A small contrastive image-text model, trained from scratch: 64-pixel images.
Rows from block 3 of the text encoder, named by matrix and row number. Rows with one number belong to one attention dimension. Each number is 50 + 10 x the weight over its row's rms, rounded and kept within 0 to 99. All counts start at 0. After the name is the row's rms in percent of the matrix's.
# v: attention query, key and value (stacked) (text_encoder.blocks.3.attn.qkv.weight, 288x128, the v third), inputs 0-127
# proj: attention output (text_encoder.blocks.3.attn.proj.weight, 128x96, transposed), outputs 0-127
v.1 090:39 57 53 37 45 43 40 55 45 42 39 51 31 33 51 42 44 46 59 44 58 38 53 66 64 72 52 59 45 56 37 57 65 45 55 48 67 43 48 50 58 47 46 62 63 43 47 52 49 60 64 58 65 53 72 42 38 43 49 59 43 54 45 33 57 47 49 58 41 49 56 56 63 53 55 52 53 57 59 56 51 41 46 36 57 56 46 61 37 45 53 42 56 53 75 45 45 30 42 72 59 28 54 45 47 27 46 41 66 54 58 43 70 40 55 43 73 42 57 67 42 49 45 44 43 42 49 36
proj.1 090:71 33 52 56 42 46 54 34 50 59 49 75 34 54 37 55 34 45 57 79 64 52 58 46 41 45 51 55 41 63 42 60 55 44 48 54 40 44 58 45 54 53 40 45 59 49 36 51 45 50 26 63 35 40 46 40 37 52 58 51 54 49 57 52 53 43 44 47 52 53 54 31 50 58 56 33 62 45 37 40 52 62 55 32 35 53 59 55 58 53 47 52 60 49 60 52 50 35 58 39 39 77 37 58 62 69 52 54 47 60 65 44 47 53 46 56 68 49 51 43 44 45 36 57 58 48 41 71
v.2 101:49 56 54 50 52 43 25 45 58 51 56 58 48 32 52 51 65 47 42 31 42 56 45 55 64 55 56 46 32 44 39 67 76 49 40 34 57 69 44 56 46 38 39 43 54 48 56 49 42 48 65 38 56 31 50 56 32 26 41 65 47 45 33 60 25 51 46 53 53 48 63 48 54 53 36 66 69 43 36 58 48 59 41 40 40 60 41 40 54 46 66 39 48 58 47 43 49 52 34 50 64 31 49 54 49 51 41 39 49 65 46 48 59 47 45 47 54 57 63 59 45 55 59 51 61 46 60 59
proj.2 097:48 45 64 69 57 57 71 47 51 42 53 59 28 48 47 38 38 44 74 44 44 24 58 52 61 53 55 58 45 63 52 50 50 40 41 63 53 33 58 59 45 49 63 55 32 42 32 50 52 36 42 41 53 38 57 42 63 52 48 32 58 57 47 43 55 51 61 35 52 48 42 40 47 60 51 50 68 40 58 41 43 59 60 38 45 43 45 61 60 63 69 46 53 47 65 31 42 34 65 57 42 53 44 51 49 55 47 47 48 53 70 56 25 50 54 46 60 60 33 62 48 57 55 49 59 66 52 48
v.3 107:47 60 53 52 55 64 28 50 47 42 44 58 55 42 32 45 51 46 63 39 39 49 60 60 51 51 41 60 44 61 56 31 45 64 46 41 38 46 44 42 46 55 34 72 48 61 45 45 75 36 51 59 35 39 60 39 46 40 46 60 42 56 42 50 47 60 61 51 43 64 58 45 41 44 49 27 66 56 56 35 48 49 49 50 48 53 61 49 34 46 34 41 59 58 50 49 65 34 37 45 58 51 53 61 57 48 44 57 47 40 50 74 45 50 21 64 56 63 68 44 49 38 45 41 56 38 58 62
proj.3 108:61 41 66 63 61 62 53 62 52 48 34 59 50 55 65 52 34 48 33 59 45 53 39 58 49 51 57 53 49 54 44 64 38 46 50 48 70 44 48 53 29 51 40 42 57 66 41 47 48 46 70 60 69 43 53 27 45 54 45 43 68 64 52 42 45 47 53 48 50 48 40 62 54 44 43 60 49 34 65 53 37 59 43 45 47 48 43 47 56 44 52 42 52 23 61 47 52 44 63 31 67 39 34 40 63 60 41 52 61 57 31 47 37 43 59 47 54 71 48 51 45 62 36 45 58 51 38 66
v.4 094:58 43 39 47 67 49 66 53 51 49 52 61 29 52 56 46 60 47 59 51 43 42 54 62 44 44 53 53 52 51 34 56 42 37 44 47 50 43 45 37 36 52 64 52 62 60 55 43 54 33 66 63 52 48 40 26 43 33 49 39 50 43 51 52 50 46 49 63 67 40 75 68 58 64 36 46 51 61 51 45 57 64 52 56 35 57 39 59 44 58 53 67 30 49 61 61 49 44 54 62 61 27 42 54 41 47 30 68 63 47 49 46 61 39 46 34 54 44 44 59 49 45 45 53 29 46 40 63
proj.4 090:63 55 62 50 42 41 48 45 42 34 51 43 42 54 55 62 64 52 63 34 48 49 63 58 39 41 47 59 53 46 39 54 72 39 44 44 45 45 52 62 61 51 47 36 61 61 44 45 47 49 51 50 57 29 51 46 39 36 59 47 36 57 51 63 60 45 53 59 75 55 31 48 53 65 49 56 58 44 60 44 57 47 53 39 37 73 55 49 52 58 41 43 46 54 42 46 56 31 52 54 52 55 74 34 66 60 45 47 37 53 48 51 40 70 64 46 49 43 68 43 28 28 41 48 47 41 50 70
v.5 106:53 59 40 64 60 65 47 62 58 53 49 44 55 31 51 49 38 69 39 61 35 46 51 31 38 32 72 45 55 64 36 49 44 51 43 52 47 52 50 49 66 51 60 51 45 63 55 43 48 46 28 47 39 45 50 48 50 57 52 53 63 51 55 77 39 45 33 51 48 58 70 64 45 48 28 48 42 50 68 33 42 63 46 47 62 55 50 41 30 45 56 52 55 42 34 52 57 60 65 54 46 35 58 46 55 42 53 34 53 40 46 45 44 59 50 49 30 38 50 46 71 52 49 56 43 55 34 53
proj.5 111:30 50 50 41 46 46 42 69 49 57 48 51 47 52 45 54 66 60 47 54 54 57 38 55 60 55 28 50 60 55 49 55 52 38 45 67 62 50 30 59 44 50 36 54 31 51 59 54 43 56 52 48 45 49 81 52 44 47 36 59 50 33 55 43 42 53 53 40 60 61 50 26 56 57 54 80 36 41 58 58 47 47 37 81 49 50 38 56 49 43 33 58 59 55 31 44 51 43 44 61 43 52 36 62 53 34 52 49 64 47 65 41 54 53 37 56 45 50 51 58 59 40 47 52 40 57 56 33
v.6 098:51 58 48 57 67 38 54 56 70 40 61 58 63 35 46 50 35 47 38 57 33 54 36 52 49 55 33 46 58 66 44 53 41 60 47 51 34 63 43 55 41 56 59 54 39 50 52 55 51 50 50 42 46 21 42 41 65 40 53 57 33 41 50 42 31 57 55 58 62 57 43 50 54 45 46 53 61 63 49 59 34 41 65 46 40 30 35 44 64 67 63 52 40 55 45 44 63 64 67 63 65 72 47 50 70 53 37 46 59 57 52 52 46 41 40 55 50 41 53 39 45 46 44 56 65 52 57 43
proj.6 095:54 38 52 57 52 63 42 45 56 24 36 40 60 41 63 34 60 47 52 48 42 43 57 51 49 41 33 44 58 40 63 66 53 71 54 60 48 42 68 58 50 38 50 60 56 56 45 57 55 47 70 46 38 51 41 60 56 39 67 50 39 59 55 20 36 40 43 52 49 46 58 50 52 42 21 46 55 56 55 58 58 58 69 53 66 57 45 50 38 57 62 45 44 52 45 34 42 63 45 64 59 37 47 45 53 47 58 46 37 44 61 63 44 64 42 35 61 53 46 69 39 58 58 43 56 51 53 43