config = dict(
    model='contrastive image-text model',
    dataset='photos with spoken descriptions (Open Images, Localized Narratives)',
    train_examples=203450,
    image_size=64,
    crop_scale_min=0.5,
    horizontal_flip=True,
    translate=0.12,
    color_jitter=0.2,
    cutout=0.4,
    tokenizer='word',
    vocab_size=4585,
    loss='softmax',
    embed_dim=128,
    encoder_arch='coatnet',
    encoder_norm='layernorm_no_bias',
    encoder_norm_position='pre',
    encoder_activation='swiglu',
    encoder_mlp_ratio=4,
    encoder_head_dim=64,
    encoder_fused_qkv=True,
    encoder_qk_norm=False,
    encoder_layer_scale_init=1.0,
    encoder_parallel_block=False,
    encoder_inner_norm=False,
    encoder_patch_size=[4, 4],
    encoder_conv_stem=False,
    encoder_depths=[2, 4, 2],
    encoder_widths=[64, 128, 256],
    text_encoder_causal=True,
    text_encoder_width=128,
    text_encoder_layers=7,
    text_encoder_norm='layernorm',
    text_encoder_norm_position='pre',
    text_encoder_activation='gelu',
    text_encoder_mlp_ratio=2,
    text_encoder_head_dim=48,
    text_encoder_fused_qkv=True,
    text_encoder_bias='all',
    text_encoder_qk_norm=False,
    text_encoder_parallel_block=False,
    text_encoder_inner_norm=False,
    text_encoder_positions='rope',
    init='kaiming_normal',
    residual_init='zero_last',
    optimizer='soap',
    beta2=0.999,
    lr=0.002,
    beta1=0.95,
    shampoo_beta=0.999,
    eps=1e-08,
    precondition_frequency=50,
    max_precond_dim=1536,
    one_sided=True,
    adamw_lr_other_params=0.002,
    grad_clip=3.0,
    ema_decay=0.999,
    steps=13500,
    batch_size=256,
    epochs=17.0,
    lr_schedule='cosine',
    final_lr_fraction=0.1,
    warmup_steps=1350,
    weight_decay=0.1,
    adamw_weight_decay_other_params=0,
)
Rows from block 4 of the image encoder, named by matrix and row number. Each number is 50 + 10 x the weight over its row's rms, rounded and kept within 0 to 99. All counts start at 0.
# fc1: squeeze-excite reduce (encoder.blocks.4.se.fc1.weight, 32x512), inputs 256-319
fc1.0:44 46 47 40 47 52 55 61 58 60 47 48 36 50 45 49 46 53 51 43 48 50 46 37 66 63 39 40 49 51 47 45 28 42 46 56 40 36 38 37 53 46 52 56 55 54 44 43 58 63 40 41 43 51 58 49 62 39 56 46 47 35 40 46
fc1.1:54 40 50 60 49 67 40 35 61 44 36 40 35 39 64 25 45 45 35 35 42 47 57 44 39 56 53 46 53 42 61 59 43 34 38 50 47 35 53 45 38 49 53 30 36 50 30 44 35 47 45 39 44 50 46 35 45 50 31 50 45 54 46 39
fc1.2:27 48 42 47 41 49 39 42 52 44 34 41 48 48 35 36 41 69 45 45 58 53 46 61 40 53 43 45 53 32 45 38 55 56 34 40 49 41 55 56 50 43 36 66 62 35 43 31 51 49 38 46 52 38 52 44 43 45 51 61 37 50 65 50
fc1.3:35 33 47 55 45 53 60 36 55 46 60 56 39 52 46 38 42 55 36 35 47 51 53 51 53 63 45 44 35 44 34 52 31 61 46 47 56 46 31 65 43 53 58 38 53 56 32 56 59 38 35 41 59 38 62 43 53 45 43 47 46 53 50 37
fc1.4:58 57 54 60 46 47 73 41 60 57 52 53 40 60 58 60 51 31 44 60 61 40 54 31 49 52 52 44 42 41 54 48 44 41 51 58 48 49 47 63 50 33 56 46 59 38 29 68 65 40 60 14 65 41 54 56 47 39 48 49 40 54 51 51
fc1.5:47 37 37 56 43 44 45 51 48 42 42 36 49 33 48 34 38 42 51 61 43 35 36 53 34 51 55 46 44 33 53 50 53 41 37 47 43 52 53 45 43 38 45 51 53 40 47 45 72 42 36 31 63 46 46 26 41 44 41 37 41 42 44 48
fc1.6:52 37 66 40 44 51 38 44 31 63 44 44 40 41 47 43 41 38 35 36 47 36 47 43 49 38 34 53 48 25 53 45 22 38 43 32 54 42 46 55 28 42 45 45 35 53 45 44 56 41 47 41 54 53 56 48 51 32 44 45 32 39 52 49
fc1.7:46 46 58 40 45 40 66 55 45 28 49 44 46 40 46 51 47 44 38 37 33 37 37 52 35 51 40 42 40 45 54 47 36 45 51 45 41 45 46 41 64 51 42 37 53 47 46 49 33 39 51 36 45 31 39 24 42 40 35 39 46 35 41 42
fc1.8:53 67 52 52 42 54 46 39 44 35 43 45 48 50 46 40 48 52 45 31 37 32 48 35 38 27 42 35 38 44 48 31 37 55 43 40 52 55 33 28 49 45 31 39 65 29 39 49 51 51 46 51 39 50 39 50 62 49 35 39 57 56 62 47
fc1.9:59 47 45 34 57 43 60 49 48 50 34 56 42 42 39 38 47 40 47 49 48 51 48 43 46 60 47 52 34 38 39 64 47 44 46 47 41 42 55 40 45 40 37 52 34 38 53 64 36 51 62 44 37 49 54 56 38 61 43 56 50 43 38 39
fc1.10:95 44 55 51 53 52 45 54 51 69 44 57 56 45 61 48 44 47 39 45 49 51 49 47 54 53 56 41 47 56 56 61 41 53 45 40 40 37 42 48 43 62 59 44 51 52 36 59 45 53 61 71 42 42 47 54 45 56 53 44 70 48 59 62
fc1.11:68 41 33 36 33 52 42 48 69 45 47 35 55 54 37 34 42 41 52 50 44 40 57 51 47 52 43 36 47 45 57 49 33 37 35 49 42 53 45 59 46 52 41 46 38 41 74 48 55 41 44 39 55 50 41 42 41 55 43 37 46 38 57 31
fc1.12:50 44 39 45 43 36 45 44 52 61 42 29 40 50 33 58 48 37 39 33 47 44 50 37 38 40 30 53 60 48 43 32 40 44 51 39 52 48 46 28 42 45 43 41 38 49 67 57 52 36 32 44 44 49 34 48 39 47 37 48 56 37 41 49
fc1.13:76 46 57 37 62 27 61 38 47 58 53 58 51 54 60 52 53 30 38 53 54 47 21 52 51 45 57 54 54 55 59 53 26 48 47 59 51 36 26 41 47 47 70 64 38 40 40 51 44 50 74 55 50 53 34 52 46 48 42 55 40 43 41 52
fc1.14:49 46 50 32 43 48 42 44 66 44 45 45 35 42 40 48 42 35 51 34 36 52 44 39 49 55 47 37 30 33 41 39 44 32 34 40 40 40 49 49 47 40 57 46 58 44 45 54 50 34 37 40 45 37 53 40 37 48 40 53 50 36 46 41
fc1.15:45 52 48 47 42 38 40 51 58 46 40 38 43 30 41 34 37 54 51 64 48 49 64 45 32 52 44 44 43 50 59 57 56 45 59 36 59 41 53 41 41 42 38 46 32 56 58 55 41 48 56 58 44 58 48 50 38 63 43 62 60 41 47 60
fc1.16:40 28 45 58 69 50 57 51 43 52 45 49 33 39 48 40 48 45 45 47 43 54 54 47 45 48 35 38 48 38 51 39 44 30 33 42 48 48 58 33 45 49 42 49 39 36 74 40 47 47 47 30 31 57 53 35 46 38 30 42 56 50 49 44
fc1.17:50 46 37 42 45 54 48 43 34 43 64 44 38 41 34 41 23 42 48 49 40 47 47 45 43 49 45 43 53 49 53 45 39 43 48 40 58 34 56 30 48 41 44 56 50 45 47 48 54 44 56 41 22 59 34 36 53 32 43 46 43 49 36 20
fc1.18:51 48 51 50 34 42 57 40 44 35 50 32 70 55 51 54 63 48 50 65 38 37 59 49 38 44 54 43 44 44 49 31 55 52 73 40 45 41 34 37 47 56 41 40 44 39 32 57 61 41 51 64 54 32 29 49 47 56 58 56 51 44 49 39
fc1.19:66 51 50 55 65 55 57 56 53 51 60 53 38 61 69 49 45 52 61 64 67 80 16 53 38 61 48 50 66 39 72 49 51 59 38 46 57 72 56 69 36 45 62 61 41 45 61 21 53 54 66 56 54 61 58 52 43 36 56 53 47 53 49 44
fc1.20:46 54 59 52 65 68 26 53 55 54 57 61 49 51 62 46 44 62 50 45 49 50 61 42 55 48 57 62 49 53 45 49 64 60 61 54 55 57 63 51 70 65 49 64 66 55 77 53 34 59 45 42 47 72 54 42 56 47 59 45 57 53 50 60
fc1.21:47 47 55 61 44 36 47 36 49 41 52 47 50 47 38 45 46 41 31 57 52 34 57 55 41 35 46 43 36 32 56 60 48 37 41 32 43 40 49 54 41 19 32 45 36 48 61 56 57 48 39 41 32 40 51 37 42 51 30 39 36 40 49 43
fc1.22:47 61 63 42 37 54 65 53 29 54 51 41 44 50 53 42 34 42 65 60 72 46 55 53 44 41 40 49 28 54 56 58 31 52 67 57 52 57 43 49 57 39 54 47 68 29 47 52 38 36 56 36 64 54 61 42 68 44 68 40 54 29 49 62
fc1.23:29 43 49 56 61 50 65 49 58 49 40 49 50 49 37 43 54 49 43 41 37 42 54 42 46 46 31 40 44 50 38 37 35 36 35 47 36 52 54 53 44 49 28 33 40 31 56 41 42 49 52 40 38 45 48 48 40 43 31 23 37 51 34 57
fc1.24:77 52 55 51 44 51 59 58 87 69 52 47 43 51 52 47 61 57 48 65 42 70 54 47 43 92 43 45 39 46 49 68 45 50 49 48 56 43 47 40 43 36 53 58 48 39 42 45 45 43 47 41 52 48 39 51 58 49 48 55 51 56 38 55
fc1.25:35 41 46 30 48 49 44 56 35 35 43 52 55 53 36 37 54 39 40 22 35 62 45 44 41 41 38 47 41 35 59 55 45 37 40 31 45 35 40 58 47 49 50 34 40 41 44 53 51 61 55 41 56 40 55 56 41 47 57 35 37 50 55 39
fc1.26:50 46 43 41 57 59 47 61 43 42 56 70 63 56 39 44 45 59 56 47 41 48 44 62 56 45 61 49 63 41 53 56 46 60 60 43 49 41 35 44 60 75 43 49 51 61 67 51 56 63 48 62 61 52 60 57 45 63 48 64 38 57 65 41
fc1.27:49 60 57 57 57 49 58 53 45 41 40 40 52 44 34 62 51 39 37 50 47 55 44 54 63 49 35 51 52 49 54 33 45 45 40 45 39 51 38 27 58 35 46 51 53 49 47 37 54 49 59 43 35 48 50 50 40 52 36 40 59 54 56 61
fc1.28:41 37 42 47 51 43 42 39 37 43 34 39 38 36 50 36 42 28 37 46 48 37 46 43 44 46 39 35 43 52 44 42 45 40 37 34 44 45 59 42 40 36 36 34 43 43 47 49 36 43 60 42 38 48 38 38 34 43 43 54 51 37 54 42
fc1.29:53 63 57 74 56 67 53 49 25 76 50 35 41 46 45 61 61 63 55 57 59 54 41 53 63 55 46 50 55 54 41 45 62 49 56 74 50 45 59 57 54 58 63 52 40 55 61 46 28 39 28 38 44 52 44 66 50 26 54 46 66 43 45 53
fc1.30:41 31 52 57 34 35 51 54 46 49 48 46 51 36 37 56 41 47 39 54 35 48 35 61 48 60 46 53 41 50 40 39 48 43 46 33 54 60 43 57 59 30 43 39 22 38 56 46 68 45 54 39 38 40 54 41 48 40 34 49 51 52 56 28
fc1.31:53 44 49 37 44 60 61 44 71 49 61 65 53 51 36 43 53 49 42 48 54 58 47 56 60 68 59 56 50 50 38 49 37 50 52 49 46 26 43 29 58 77 66 57 68 66 31 38 38 50 48 50 56 39 43 68 45 71 44 63 52 60 63 57